Rows from block 2 of a small image classifier, named by matrix and row number. Rows with one number belong to one channel. Each number is 200 + 40 x the weight over its row's rms, rounded and kept within 0 to 999. All counts start at 0. After the name is the row's rms in percent of the matrix's.
After each channel's rows are labels from the 100 images, of 14848, where the channel reaches its highest value: "strongest on" is what is common among them; "place" is the part of the image that holds the peak. Only what is clearly more common there than usual is listed. The data: capsule endoscopy frames (Kvasir-Capsule).
# convs0: first 3x3 conv, stride 2 (model.blocks.2.convs.0.weight, 144x96x3x3, each kernel summed), inputs 64-95
# convs1: second 3x3 conv (model.blocks.2.convs.1.weight, 144x144x3x3, transposed, each kernel summed), outputs 58-86

convs0.104,084,157,176,227,144,155,191,235,201,226,147,132,251,192,221,142,174,239,248,196,182,184,214,207,249,155,189,168,275,217,244,235,216
convs1.104,095,236,165,192,181,187,182,265,167,222,186,148,193,220,229,310,174,190,228,289,202,244,195,229,195,121,170,245,215,254
strongest on: finding: pylorus
place: top left

convs0.100,097,216,118,220,174,218,122,203,227,182,133,238,223,218,257,177,90,117,198,205,155,169,194,241,200,195,109,139,165,250,226,217,165
convs1.100,104,203,209,168,199,153,248,177,221,196,222,186,222,219,197,254,217,237,226,229,153,234,194,170,176,175,146,205,207,221
strongest on: finding: ileocecal valve
place: bottom right

convs0.101,094,185,175,246,185,214,212,171,236,194,194,203,176,186,213,203,186,209,273,195,152,156,216,232,110,232,174,222,230,225,284,232,219
convs1.101,095,212,199,170,253,194,252,211,109,268,149,148,273,225,225,205,263,215,131,248,219,188,181,201,171,160,142,261,203,229
strongest on: finding: pylorus
place: top right

convs0.41,111,150,211,224,232,124,154,170,270,205,233,220,227,217,167,238,145,251,295,196,139,230,174,261,224,204,203,178,235,224,188,196,232
convs1.41,103,181,236,237,258,201,193,116,222,175,226,246,175,252,190,198,168,182,162,247,229,172,201,159,183,142,133,228,196,183
strongest on: finding: pylorus
place: bottom centre

convs0.72,079,222,292,149,222,154,119,223,183,129,280,233,181,156,198,220,253,191,244,246,200,182,242,235,212,197,177,231,187,198,194,253,198
convs1.72,091,381,190,173,183,207,146,157,211,153,271,153,198,178,262,204,176,155,214,247,161,134,162,166,265,252,119,208,239,202
strongest on: finding: pylorus
place: bottom left

convs0.130,095,160,137,211,165,194,176,231,236,173,288,146,189,245,241,186,161,232,229,227,116,156,211,255,180,231,119,232,207,192,108,198,177
convs1.130,093,150,193,256,276,211,214,217,164,225,192,202,183,195,188,245,204,162,149,158,154,212,266,222,216,226,217,233,233,249
strongest on: finding: pylorus
place: bottom right

convs0.76,079,193,82,224,258,163,171,277,189,189,227,244,219,238,207,240,165,215,199,243,207,167,184,209,231,235,236,225,217,171,186,145,229
convs1.76,086,215,203,178,269,205,312,181,194,168,219,252,196,204,235,179,259,196,188,223,212,210,201,154,160,225,104,184,242,133
strongest on: finding: pylorus; finding: blood fresh
place: top left

convs0.88,095,154,213,149,250,173,169,143,131,201,196,276,185,92,135,217,208,174,275,156,240,257,236,213,205,227,213,245,250,207,213,264,184
convs1.88,104,162,170,208,280,239,193,223,244,141,152,244,273,176,198,243,276,250,186,165,183,204,240,214,217,177,250,123,200,178
strongest on: finding: ileocecal valve
place: top left

convs0.55,105,167,146,122,161,222,215,183,164,200,224,238,230,141,161,267,171,213,209,194,189,143,260,240,166,190,216,272,196,241,175,245,147
convs1.55,097,194,179,225,211,246,191,120,233,199,209,184,190,156,268,217,150,228,198,157,121,276,271,157,244,170,103,151,244,222
strongest on: finding: ileocecal valve
place: bottom right

convs0.61,097,189,229,159,236,175,246,197,153,163,182,244,193,237,187,164,221,239,156,252,144,213,244,225,153,242,187,243,216,176,213,140,242
convs1.61,110,143,175,275,194,197,201,261,158,258,167,122,155,175,167,137,163,225,231,250,173,174,219,155,239,192,209,200,206,131
strongest on: finding: pylorus
place: top left