Weights of a small image classifier.
Training: normuon at rate 0.033, held-out accuracy 100%.
Data: trained on capsule endoscopy frames (Kvasir-Capsule), 42238 training examples.
Rows from block 3, named by matrix and row number. Rows with one number belong to one channel. Each number is 200 + 30 x the weight over its row's rms, rounded and kept within 0 to 999. All counts start at 0.
# convs0: first 3x3 conv (model.blocks.3.convs.0.weight, 144x144x3x3), inputs 32-47, a 3x3 kernel for each
# convs1: second 3x3 conv (model.blocks.3.convs.1.weight, 144x144x3x3, transposed), outputs 32-47, a 3x3 kernel for each
convs0.87,220,204,210,177,162,186,205,213,240,184,157,167,178,153,161,177,188,178,220,226,194,235,264,214,187,237,171,228,241,196,268,278,205,241,255,221,209,237,231,223,228,233,222,243,197,183,186,202,184,197,195,221,221,233,173,185,191,197,216,198,227,223,231,181,206,204,206,218,203,215,232,235,211,213,196,213,219,178,142,146,132,222,173,169,209,160,171,193,162,180,243,243,229,248,269,240,214,242,222,197,241,209,138,159,179,239,228,194,208,209,236,247,264,238,200,227,233,180,185,181,177,180,180,191,192,195,239,217,244,206,173,208,234,198,199,248,245,236,189,183,173,189,223,219
convs1.87,178,180,201,163,213,221,169,157,170,203,196,175,253,259,239,227,254,220,201,201,214,238,256,216,182,189,208,249,236,209,241,266,228,193,188,194,204,181,154,188,166,168,166,218,208,155,168,205,205,178,238,212,180,228,210,228,231,200,217,223,198,210,244,220,228,236,206,227,209,211,222,229,212,244,243,225,245,219,162,222,215,241,226,189,185,211,188,162,164,146,253,250,260,216,233,244,258,240,248,151,187,218,218,206,216,213,217,206,192,238,210,170,234,211,192,212,198,195,173,154,179,167,181,200,220,200,181,200,174,200,187,197,186,186,186,233,249,232,225,210,199,255,248,214
convs0.88,103,149,172,106,132,168,166,191,229,186,182,182,212,244,249,209,203,206,167,159,196,199,187,171,233,193,199,180,189,178,210,209,204,217,219,235,205,183,181,205,190,187,223,179,195,190,164,204,183,160,130,194,198,224,230,202,198,212,186,206,196,241,255,200,162,181,177,183,173,167,202,225,197,177,183,237,238,236,216,176,191,202,165,160,203,183,154,190,210,196,180,205,212,167,178,173,217,202,191,191,183,178,161,159,165,237,336,286,209,207,213,178,181,168,211,191,184,187,195,216,193,215,206,188,185,161,222,172,162,182,166,164,209,183,185,204,273,243,213,243,255,210,190,193
convs1.88,234,255,224,220,265,253,213,225,209,179,180,218,172,154,208,214,193,214,157,174,173,181,188,198,227,193,195,188,180,144,193,167,125,187,174,151,195,158,143,156,168,174,193,235,220,212,227,175,254,229,223,179,187,159,202,182,173,208,152,159,199,193,163,159,160,186,132,162,169,160,219,168,188,176,121,144,133,145,167,151,150,167,187,190,166,163,205,187,201,211,193,189,159,191,203,200,214,190,201,201,232,178,229,229,184,167,162,128,191,156,166,187,182,187,212,197,168,214,190,202,195,200,194,184,215,215,108,158,168,141,153,160,157,185,192,206,219,177,210,203,163,194,192,198
convs0.89,226,246,222,203,191,198,202,160,188,203,193,214,201,147,187,208,156,188,241,229,213,209,225,226,197,254,244,189,217,184,221,263,218,181,219,227,183,164,191,206,189,219,229,213,209,166,127,134,178,182,177,198,209,219,233,293,285,207,310,254,219,245,226,168,192,174,178,169,169,188,200,185,169,179,218,188,210,212,216,193,203,167,114,129,164,134,136,170,164,178,213,244,209,217,232,202,192,213,185,184,217,250,191,120,134,200,164,151,253,281,251,213,221,229,183,202,221,163,174,153,191,160,183,215,205,211,228,198,190,223,211,214,232,263,290,216,215,255,194,200,249,156,160,180
convs1.89,208,237,198,209,246,185,224,211,178,235,250,246,168,180,153,171,177,133,190,175,165,220,208,214,187,213,188,197,177,171,214,197,198,205,193,194,246,202,216,193,219,212,191,206,187,147,172,173,199,200,193,216,188,192,257,274,250,261,233,235,197,199,208,208,197,185,190,164,180,201,167,144,212,211,212,234,206,217,232,237,228,178,182,192,207,170,165,172,202,166,223,200,228,255,222,228,251,222,245,189,244,188,200,249,231,191,201,154,230,245,230,227,244,199,236,222,195,154,147,124,165,201,157,171,178,169,216,199,237,276,264,256,251,233,262,227,190,157,183,215,209,174,179,209
convs0.90,183,156,140,166,205,209,196,228,201,225,273,226,182,177,202,161,148,164,221,200,184,163,176,174,237,233,204,199,176,162,226,207,182,227,221,215,191,194,199,208,183,185,207,206,189,155,161,154,213,210,234,264,233,222,130,107,95,150,190,195,227,269,217,161,163,162,207,233,218,192,223,215,216,254,275,173,184,236,183,202,203,157,170,158,184,187,181,185,200,221,232,276,265,197,209,238,182,185,193,224,223,206,173,148,173,214,214,219,258,297,282,230,189,209,162,131,141,196,228,209,201,202,161,184,190,164,232,236,224,213,249,238,186,226,209,235,236,186,212,206,215,199,176,192
convs1.90,186,185,192,212,200,221,184,209,218,195,206,236,211,212,224,195,175,198,200,122,139,212,154,151,208,192,157,174,237,246,150,187,207,138,140,188,213,226,197,199,198,216,218,205,172,198,185,205,173,202,191,137,129,193,230,215,217,213,267,266,176,232,229,228,205,234,212,262,266,157,185,189,162,152,176,217,190,181,185,166,149,245,199,223,239,210,217,245,247,250,157,155,163,151,173,158,121,139,200,197,203,155,242,282,203,198,246,171,158,157,166,153,162,178,143,157,173,205,203,210,212,181,196,183,162,214,182,146,123,177,181,169,208,262,182,180,198,199,183,209,205,231,186,199
convs0.91,229,175,200,221,184,190,178,175,185,170,139,188,216,245,216,209,226,216,226,225,197,196,218,142,259,170,159,209,229,241,203,216,216,185,206,186,178,188,186,176,185,214,166,182,183,200,198,199,195,157,156,196,206,219,210,222,219,171,225,239,203,203,231,259,235,230,204,170,193,197,174,225,215,203,219,219,219,207,178,187,185,239,214,168,211,214,200,227,223,212,223,218,196,218,191,164,204,189,162,203,200,186,179,215,211,192,230,206,154,159,150,147,123,142,181,160,142,255,224,207,251,213,216,201,210,208,199,184,197,211,230,219,260,220,186,204,187,174,168,156,141,205,178,181
convs1.91,234,244,222,200,178,172,190,187,130,180,182,196,190,168,171,161,117,191,240,206,233,222,179,217,205,194,177,239,211,200,174,200,213,214,221,245,258,227,239,204,231,218,162,251,228,194,181,209,194,214,212,169,211,212,197,190,145,190,174,200,202,176,178,166,228,200,184,216,189,130,147,167,192,211,246,204,200,220,217,188,207,182,187,203,186,215,236,225,275,234,231,280,234,249,246,215,198,212,196,199,161,175,243,232,199,157,156,180,156,169,182,154,184,179,149,145,167,231,232,252,205,177,201,212,164,186,255,226,226,194,178,215,181,179,206,208,172,188,190,184,203,189,159,165
convs0.92,190,193,200,224,238,234,250,248,247,193,164,198,229,207,196,226,197,226,210,214,238,224,238,216,210,215,175,181,188,189,181,187,176,175,170,199,165,190,210,162,206,215,206,202,220,140,153,182,146,150,175,145,185,189,175,181,144,167,190,183,196,204,163,181,179,194,181,184,197,115,136,156,218,243,230,234,244,240,243,243,237,233,221,244,230,208,206,202,227,195,246,247,254,246,225,219,194,200,176,236,228,240,195,165,202,187,182,170,204,229,215,247,251,238,247,276,240,148,116,111,161,165,167,194,208,177,175,183,179,195,201,190,188,237,218,154,165,173,162,176,179,148,168,180
convs1.92,258,233,268,252,237,260,217,211,231,230,189,198,233,213,223,226,200,196,185,198,232,191,207,229,177,186,190,238,213,231,214,199,213,204,173,211,206,204,173,200,193,206,244,215,208,183,190,190,168,184,205,153,148,215,191,175,190,198,183,184,190,222,238,176,173,165,208,194,225,244,237,253,259,260,232,230,221,202,206,181,185,194,187,224,191,164,197,184,153,155,243,224,193,139,137,158,108,123,126,195,209,184,206,200,192,191,225,196,237,222,212,218,228,194,230,238,223,215,192,155,234,253,206,213,220,195,199,180,154,190,223,184,205,200,204,186,200,215,200,168,210,204,184,202
convs0.93,225,187,119,184,141,112,166,169,193,208,184,212,200,204,233,184,208,221,209,187,173,196,188,201,274,267,218,230,232,209,228,187,183,265,210,172,221,192,198,243,226,247,211,239,282,245,245,199,217,197,194,202,204,227,234,237,196,237,214,200,177,184,154,184,202,195,173,199,194,200,216,200,235,189,205,208,173,201,209,174,176,198,201,223,229,196,227,232,196,220,148,166,178,170,187,198,191,211,208,194,208,239,204,153,200,167,200,213,140,208,215,182,287,238,169,221,182,145,178,224,168,221,248,168,172,175,220,193,214,214,207,199,190,199,216,241,217,199,188,216,206,173,203,197
convs1.93,191,220,201,195,261,217,221,246,213,216,251,239,248,258,212,188,217,216,188,178,192,196,186,202,178,143,161,212,209,187,229,221,194,245,233,235,166,168,177,184,135,176,185,147,160,224,187,213,194,183,190,216,182,188,207,206,180,177,194,174,208,190,175,191,175,207,177,148,197,225,230,250,184,168,166,149,144,153,162,206,185,181,221,186,206,240,177,235,222,189,239,187,164,253,212,204,238,221,205,263,222,201,244,237,234,244,224,168,235,206,196,211,191,204,236,236,236,228,214,216,207,202,179,235,183,164,124,165,199,136,158,182,170,174,163,233,208,221,224,226,248,229,237,209
convs0.94,183,150,166,212,221,201,148,131,162,199,208,151,222,199,184,228,217,210,213,205,189,189,219,181,183,215,171,164,168,191,235,243,197,206,212,217,170,166,173,147,144,161,187,173,184,182,205,210,199,208,246,190,198,241,235,270,260,240,250,199,200,200,166,204,152,167,161,131,188,180,173,200,187,188,211,200,209,226,196,203,218,176,187,211,182,149,169,180,149,174,220,235,185,228,212,176,223,252,217,257,233,178,140,187,218,229,228,173,179,195,182,190,235,203,173,214,179,175,201,191,176,182,177,170,205,210,163,167,175,191,205,212,250,281,306,214,230,214,207,199,200,136,140,185
convs1.94,215,186,243,212,189,253,154,196,245,168,176,186,133,188,144,155,163,149,186,160,177,193,166,175,213,151,218,222,190,223,184,181,165,184,171,199,225,232,226,192,206,201,181,172,191,217,241,248,224,214,219,239,192,162,206,225,246,242,254,258,245,220,222,193,196,194,222,228,255,234,236,228,186,225,234,188,205,215,222,244,228,192,157,195,171,151,217,198,198,227,160,143,169,140,141,186,179,207,222,190,196,214,203,234,248,177,197,184,194,233,235,185,212,224,165,163,149,192,157,213,189,236,236,185,220,211,188,234,168,206,230,197,215,248,205,177,167,163,202,178,175,214,163,180
convs0.95,241,261,231,186,209,216,148,134,169,210,244,216,160,209,210,247,216,187,230,239,214,227,195,220,206,205,222,184,192,174,235,208,224,234,236,232,235,211,175,194,202,161,230,222,180,172,166,214,188,166,180,246,240,233,185,212,244,221,192,174,191,163,198,191,160,211,191,187,218,191,177,187,222,242,243,211,242,239,194,167,192,206,208,240,197,181,207,230,196,230,178,178,211,192,203,199,204,186,174,199,259,183,227,232,191,245,243,245,203,222,200,164,192,186,149,206,223,146,132,131,163,173,145,219,231,209,205,189,215,242,181,224,224,240,229,149,155,143,206,208,166,200,265,243
convs1.95,245,190,196,231,243,213,213,203,238,210,228,195,153,158,151,186,203,162,239,208,201,212,196,209,166,192,180,194,171,171,207,203,175,216,209,183,195,190,188,200,184,207,163,161,160,208,249,262,198,206,213,183,156,186,226,222,256,183,187,193,169,188,202,194,187,205,190,175,232,195,219,241,160,205,167,178,187,188,218,224,201,233,201,183,266,235,250,193,231,257,184,200,167,202,203,158,222,168,156,150,182,136,245,255,235,197,206,196,225,213,224,165,174,187,161,182,214,190,210,193,154,177,196,205,207,163,183,212,220,231,221,194,203,196,223,191,219,196,196,225,183,187,209,186
convs0.96,233,260,208,216,216,182,189,160,193,195,198,204,226,237,198,141,177,177,186,171,154,181,207,186,217,230,224,191,201,162,186,210,211,155,168,179,197,200,180,216,213,198,272,246,243,181,173,174,213,210,210,216,206,213,172,201,179,184,186,170,170,193,167,216,165,173,221,198,165,220,200,199,122,147,177,150,177,168,215,224,193,151,178,170,196,180,137,190,184,170,163,189,167,240,248,205,189,215,188,214,209,211,149,137,157,205,181,187,200,211,181,209,215,187,224,236,194,157,173,153,154,155,121,169,189,180,175,155,168,126,149,200,137,131,202,192,213,189,246,263,193,242,255,224
convs1.96,226,229,226,206,227,249,219,211,213,202,203,214,228,229,223,204,217,222,212,217,229,198,183,159,205,141,159,146,151,198,125,127,145,140,145,149,180,197,210,224,172,207,197,155,190,224,230,235,197,165,130,148,198,185,222,253,258,193,201,219,181,202,232,193,149,149,223,187,168,167,169,161,172,178,203,178,175,184,170,177,185,205,213,200,185,239,203,201,200,194,208,245,299,224,204,237,198,152,169,183,181,215,190,179,188,139,192,201,217,223,240,204,217,222,198,244,205,200,190,214,212,207,233,163,212,222,235,209,183,211,243,161,157,183,137,200,227,248,203,207,212,164,179,192
convs0.97,211,227,195,232,218,223,228,239,241,190,166,169,199,205,207,247,227,210,252,225,241,223,199,229,221,202,205,176,185,173,180,143,165,182,184,168,231,219,210,225,223,232,208,191,191,192,170,195,186,186,193,210,186,204,184,202,206,207,241,217,217,249,225,181,199,233,211,225,196,230,243,223,190,217,218,198,213,210,165,198,202,183,177,190,187,197,190,225,247,215,211,249,265,202,231,273,221,225,270,217,168,193,217,202,209,236,187,199,179,211,221,183,228,200,220,232,215,162,187,198,153,164,196,166,203,226,179,165,153,145,166,156,135,133,134,136,189,208,101,129,153,106,111,167
convs1.97,213,223,227,182,177,200,207,180,209,173,219,201,138,185,189,171,167,198,214,220,219,188,229,215,179,144,145,210,204,218,214,228,225,228,262,228,220,180,173,261,206,209,224,186,143,227,235,211,231,237,233,211,228,221,219,244,281,185,212,196,190,167,140,214,162,208,242,221,219,181,187,219,156,180,183,188,221,168,207,225,183,197,204,210,215,205,210,153,146,144,190,202,232,175,215,199,219,242,235,186,188,201,156,181,189,161,176,200,232,251,206,198,215,192,167,178,161,194,186,197,205,216,238,178,146,173,242,215,183,224,230,218,211,198,193,186,196,190,161,178,147,150,175,183