A small image classifier, trained from scratch.
Model: 96-pixel images, arch resnet, activation prelu, depths [2, 3, 3], widths [96, 144, 208].
Training: normuon at rate 0.033, 12300 steps.
Rows from block 4 of a small image classifier, named by matrix and row number. Rows with one number belong to one channel. Each number is 128 + 24 x the weight over its row's rms, rounded and kept within 0 to 255. All counts start at 0. After the name is the row's rms in percent of the matrix's.
After each channel's rows are labels from the 100 images, of 14848, where the channel reaches its highest value: "colour at peak" is the nearest of a few named colours to the mean colour under the peak; "responds to" is what is common among them. Only what is clearly more common there than usual is listed. The data: capsule endoscopy frames (Kvasir-Capsule).
# convs0: first 3x3 conv (model.blocks.4.convs.0.weight, 144x144x3x3, each kernel summed), inputs 0-143
# convs1: second 3x3 conv (model.blocks.4.convs.1.weight, 144x144x3x3, transposed, each kernel summed), outputs 0-143

convs0.6 125 [100 104 147 133 131 115  77 117 178 151 141 126 126 159 147 135 138  98 136 113 123 113 138 158 166 136 141 177 117  85 124 119 155 125 118 163 137 151 129 136 102 116 189 141 124 145 114 152 123 101 132 103 166 133 146 123 102 128 122 112 135  98 132 125 146 154 133 161 172 132 144 113 129 159 158 127 178 158 108 106 156  98 109 127 106 164 137 149 100 128 104 145 156 160 108  94 139  87 146 136 134 134 201  96 116 146 154 164 133 136 113 121 161 104 100 116 127 144 143 143 121 109 136  91 126 122  96 151 125 125  89 140 151 136 154 179 142 185 122 113  96 117 164  90]
convs1.6 098 [101  86 119 133 124  97 111 114 123 119 132 118 117 107 143 116 102 127 108 169  80 136 150  87  94 167 161 110 137 138 102 134  87 110  96 127 138  86  99 103 166 167 105 132 124 171 131 103  82 124 120 128 128 114 130 107  97 137  99 109 123 149  92 154 102  93  66 164 140 130 113 138 124 139 104 113 123 119 162  98 104 136 120 165 133  99  85 148 136 128 126 127 141 111 146 126 119 115 130 121 164 129 126 145 129  81 143 107  93 124 161 127 135 146 127 131 119 152 133 131 177 122 122  90 145 110  99 168  97 139  89 155 100 154 102  62 117  99 128 107 102  85 131 138]
colour at peak: black
responds to: finding: pylorus

convs0.96 113 [159 125  82 119 113 131  94 156 119 178 151 181 119  84 130 122 131 124 141 149 166 101 126 113 160 103 115 125 151 160 127 109 149 105 154 151 141 154 128 148 117 108 124 106  94 163  69 139 137 124 117 125 139 141  89 142 115 114 121 150 119 161 160 142 130 156 109 131  94 114 151 127 112 120 147 135 132  88 133 153 153  74 107 141 156 118 148 129  99 114 106 100 150 142  98 106 168 162 108 130 124 130 140 166 134 143  95 144 125  90 110 144 107  88 107 125 149 122 135 150 104  92 133 159 103 124 142 115 121 176 114 194  96 142 125 175 150 132 135 166  98  97 156 143]
convs1.96 096 [175 125 145 140  99 114 110 101 130 144 185 127 102  92  64  88 141 153 119 113 146 133 107 146 177 106  91 106 141 133 143 179 140 151 128 101 166 130  99 152 141 133 130 113 152  98 135 153 132 178 101 136 125 157 119 127 107 126 170 118 125 157  54 147 126 127 145 125 130 113 121 113 156 127 121 105 163  81  96 128 140 138 146 122 148 155 119 136 126 139 107 115 121 109 161 160 116 144 126 128 144 126 159 144 145  98 174 118 131 127 154 160  75 174 152 108 158 120 155 126 126 173 155 115  99 120 135 114 121 114 120 164 140 138 106 111 115 142 137 125 101 110 171 102]
colour at peak: grey; pink
responds to: finding: pylorus

convs0.104 099 [113 145 132 128 146 186 167 114  89 134 125 141 137 129 123 118 108 151 130 141 130 133 140 156 109 194 113  66  97  93 133 147 110 102 132 135 142 123 118 124 133 180 128 131  65 113 128 132 135 135 120  86  75  92  48 123 162 121 117 143 133 112 111 154 150 103 126 174 117 116 115 126  94 150 104 120 151 135 123 126 155  99  95  87 108 114 133 159 139 117  96 115 138 168 152 165 132 111 108 114 104 112 132  67 169  92 136 124 110 144 119 143 159 121 144 128 112 151 126 126  99 141 109 171 140 140 148 108 119 136 172 134 146 103 144 135 129 100 128 117 110 130 128 131]
convs1.104 105 [172 125 157 117  85 148 143  74 146 161 131  90 141 120  80 146 146 135 132 153  73 136 127  70  98 124 116 105 123 179 110 107 102 139 131 114 155 133 168 154 105  98 133 137  80 128 128 136 153 133  74 115 119 118 162 141 112 152 143 147  72 120 145 118 132 104 114 134 100  83 138 113 129  91 136  92 114 119 157 121 143 144 118 102 127 135 138 189 160 121 147 124 164 170 148 113 106 146 131 147 104 129 118 132 138 146 145  92 128 120  97 150 159 129  81 138 158 143 133 118  94 106 131 137 135 134 103 130  86 146 112 120 103 138 150 107 115 137 130 174 155 113 144 125]
colour at peak: orange
responds to: finding: angiectasia

convs0.114 103 [121 150 122 140 101 135  76 170 147  91 131 130 148 146 132 169 143 108 128 112  71 127 128 133 116 131 136 140 101 131 124  94 178 137 178 163 113 157 156 154 109 114 133 101 138 145  98 128 136 147  77 117 121 152 131 120 164 154 140 116 140  98 115 152  93  94 132 114 146  80 150 115  91 141 166 125 107  99 103 129 110 136  88  81 109 124 116 152 145 119 127 116  82 154 109 152 103  79 142  95 136 151 135 126 118  74 117  92 105 127 126 129  81 124 133 115 132 149 127 124 104 109 136 163 146 118 127 131 154 160 102 145 153 153 107  59 150 125 132 125 133 113 144 159]
convs1.114 108 [168 122 165 143 169 136 129 118 141 188 143 161 139 126 130 140 148  77 119 145 101 137 124 137 158 104 106 109 128 122 114 134 107 107 123 146 173 153 118 158 134 115 111 130 142 140 143 152 112 116 134 101 128 134 139 117 129  80 149 180 138  68 167 104 120 119 117 108 123 125 121  90  75 174  99  93 178  99 150  72 114 146  97 180 105 119 124 128 121 129 145 118 115 115 166 123 135 127 117 101 146 123 129 139  98  80 138 118 144 127 119 149 151 100 159 141  94 136 135 122 128 132 132 142  82 126 124  94 167 136 149 126 116 110 164 153 131 105 117  75  94 118  93 142]
colour at peak: pink
responds to: finding: ulcer

convs0.38 059 [112 101 152 145 186 128 120 136 124 155 133  94 156 109  86 108 103 124  93 100 183 131 136 160 118 151 115 114 128 127 126 108 120 137 141 143 134 127 103 146 139 114  78 150 100 128 130 124  79 119 127  98 134 108  72  82 135 181 140 131  60 101 149 157 125 113 140  97 134 105 149 163 114  97 150 131 168 107 142 140 130 181 149 106 105 114 156 140 143 158 154 146  52 144 125 137 129 132 101 104 119  85 115 149 123 118 160  83 140 121 133  89 121 117 129 132 116 115 120 123 153 128 159 172 117 127 139 135 113 106 157 133 126 119 138 110 119 114 124  83 122 115 134 160]
convs1.38 085 [174 101 146 127 114 131 163 101  48 130 139 114 121  99 111 160 149 168 133 136  99 133  84 138 153  93  98  92 148 127 128  91 132  96 145 144 157 110 151 146 134 153 135 135 123 109 166 130 122 127  59 106 128 146 173 108 140  98 139 146 128 118 157  90 157 125 121  94 123  85 165 145 166  91 120 114 114 124 153 130 146 135  92 128  98  67 145 128 168 123 131 100 166 123 160 142 133  88 145 149 164  90 134 138 128 108 163  96 139 132 126 137  97 134 138 123 146 136 103 104 105 135 115 126 137 110 140  98 170 124 141 120 138 129 161 126 109 158 154 116 136 135 129 136]
colour at peak: orange
responds to: finding: angiectasia

convs0.15 080 [ 86 155 132 162 139 122 135 130 186 121 119  96 130 169 110 109 134 114 127 132 136 142 139 111 135  81 130 124 106 124  91 120 144  96 122 135  62 151 126 141 135 128  94 115 151 150 156 103 140 141 142 138  99 120 134 160 111 183 128 120 107 110 139 113 118 151  97 151 151 128 133 137 128 132 158 112 151  85  97 104 135 129 138 115  88  99 173 170 115 120 110 138 140 126 164 141 153 140 133 129 134  84 116 172 140 130 112  97 145 168 120 104 101 108 100 149  93 134 106  93 135 106 105 165 105 158 118  75 176 112  88 101 106 127 120 130 154  95 104 162  95 172 144 125]
convs1.15 100 [164 128 120 154 107 128 134 112 102 178 120 124 158 100 145  92 105 108 141 156 154 151 109 142 151 155  98 115 137 136 120 148 121 173 124 159 119 130 116 120 136 139 102 137 115 137 167  93 129 123  78 135 120  90 150 126 120 108 120 104 105 126 113 147 166 122 126 150 140 133 150 107 105  85 144 148 105 129 126 165 122 159 130  88 111 135  94  82 138  19 126 161  87 164 148 156 118 142 176 130 120 154 150 160 115 140 108 140  93 154 118 118 165 133  77 139 129  77 130  99 129 142 136 135 114 163 111 113 110 153 130 113 121 132 143 106 121 113 117 156 133 120 106 132]
colour at peak: orange
responds to: finding: angiectasia

convs0.43 105 [118 124 125 132 159 106 136 168 118 143 118 129 121 158 113 170 140 114 152 121 116 166  82  95 114 153 103 209 109  87 115 133 135 113 156 121 110 134 180 142 139 152  80 113 158 168 107 171 147 152 137 114 152 117 130 124 110 106 104 100 141 100 149 130  58 143 135 134 110  57 140  64 124 108 156 135 149 125 139 124 125 152 101 127 112 138 140 136 142 155  91 131 128 129  99 159 158 125 130 140  96 139 133 114 127 138 120 136 125 119  99  98  93 100  87 149 136 106 100 137 130 121 112 149 141 115 124 155 150 103 116 152 114  81 139 133 119 154 145 167 107 110 140 125]
convs1.43 106 [157  88 148 108 118  93 166 135 166 101  84 125  98 165 166 129 105  91 125 119 125 129 144 129  71 139 145 140 135  99 120 100 123 152 131 124 109 113 119 118 139  94 100 152 129 127 139 100 147 165 121 143 134 179 115 125 129 130 137  99 122 126 165 124  96 147 134 144 162 114  87  94 115 155 122 129 142 131 141 132 129 158  90  88  98 102 121  80 156 138 119 146 111 156 121  88 129 132 136  87 110  93  97  93 101 180 152 106 123 163 122  88  90 144 145 142  84 124 114 134 128 105 163 139 119  88 146 177 138 154 113 119 131 156 151 113 111 143 109 174 122 100 136 139]
colour at peak: grey
responds to: finding: reduced mucosal view

convs0.11 088 [120 143  89 117 133 106 120 120 152 135 104 142 143 111 131 134 144 148 101 157 116 132 135 157 127  91 126  98 114 134 140 154 122 127 167 108 147  77 129 137 116 121 161 122 134 114 182 149 107 108 159 121 152  55 125 134 149 121 138 147 124 101 174  88 117 107 108 103  83 143 176 147 148 154  97 112 107 141 171 170 137 140 156  76 100 159 111 191 145 114 142  97 133 122 138  94 134 153 152 124 107 150 150 124  84 148 125 105 119 132 108  99 119 138 145 159 103 115 174 135 100 117 112 138 160 117 114 174 127 119 108 137 166 132 138 119 139 161 151 130 151  94  91 129]
convs1.11 099 [138 146 105 123 112 169 107 154 180 117 103 145  93 118 159 205 113 122 132 162 124 119 129  99 116 113 123 114 147 150 140  72 118 134 101 132  99  92 142 140 126 150 156 118 124 141 132 166 129 156  94  86 101 138 137 137 140  68 112 154 140 106 159 112 113 148 142 134 140 178 134 133 141 106 146 126 137 161 119 108 126 162 126 172 138 115 155 108 138  99 100 152 162 111 159  78 108 139 108 146 133 148 172 111 119  97 109 117 111 101 121 132 132 128 132 145 163 160 110 128 148 146 109 102 131 106 125 192 120 142 124  82 147 118 112 119 152 109 108  93 120 176 148 137]
colour at peak: black
responds to: finding: pylorus

convs0.107 083 [117 158  91 143 158 136 100 123 123  95 139 113  79 107 103 155 101 110 135 126 149 117 124  94  96 169 115  84 171 162  90 134 118 121 152  77 113 153 124 121  88 157 115 126  94 126 143 140 173 126  96 106 139 132 159 131 177 112 118  96 131 160 119 133 117 113 134 151 107 125 101  57 147 145 134 166 160  86 142  98 132 162 126 147  90 122 121 143 159  76  94 121 138 144 162 168 119 114 161 133 115 124 127 122 115 128 123 143 133 119 112 113 151 113 108 101 167 124  85 142 108 124 110 141 111 125 147 117 140 158 130 139 134 113 105 133 115  82 153 107 147 132  73 122]
convs1.107 104 [ 92 139 123 119 163 176 121 141 118  69 113 111 111 111 134 105 117 150 154 123 115  91 143 156 102 133  88 127 123 129 147 122 108 137 123 120 118 130 101 153 125 105 124 150 142 143 128 127 126 135  96 131 112  98 161 131 149 127 137  99 127 107  92 126 145 116 109 174 133 125  60 115 143 150 135 129 139 127 132 153 156 111  87 158 107 182 109 147 143 150 144 136 131 133 159 156 103  98 142 101 133 143 156 158 167 161 114 131 112 169 112 100 127 139 152 143 114 123 102 171 117 119  94 129 113 154 162 157 164 135 108  87 150 136  87  53 127 128 174 151 172 120  86 150]
colour at peak: orange
responds to: finding: ileocecal valve

convs0.68 121 [110 111 162 126  90 143 150 131 134  89 166 127 150 100 134 149 116  97 129 158 105 115 127 148 101  97 132 112 168 146 147 136 126 152 111 179 126 116 118 147 124  98  99 153 105 131 118  64 107 139 135 156 120 116 149 163  88 109 136 124 163 116 120 131 123 145 143  92 149 150 162 152 137 152 143 148 157  85 148 120 161 122 132 124 165 117 117 128 117  87 150 131 130 116 108 121 133 116 141 147 121 175 102 170 102 124 123 136  94 137 143 140 156  99  93  81 140 138 105 108 132 115 208  73  81 144 158 114 137 142 147 111 164 126 144 118 156 164  93  98 128 145 139 107]
convs1.68 109 [106 148 150 147 106 120 157  98 185 133 161 126 138 167 132 140 104 167 123 176 134 113 114 158  61 147 166  91 116 158 144 108 106 124 156 133  68 132 168 121 121 116 135 144 156 132 102 147 140 127 128  96 124 142 113 125 116 151  92 146 106 115 115  93 124 145  83 177 126 142 123 138 136 100 130  91 133 122  93 152 129 116 150 121 152  86 134 126 136 159 126 124 147 142 158  96 156 115 129 119 148 105 154 131 124  92 127 103 151 146  84 107 109 141 114  94 140  98 135 122 148 103 152 141 135  99 104 111 161 123  75 154  96 111 113 129 125 150 122 137 177 170 170 125]
colour at peak: pink
responds to: finding: foreign body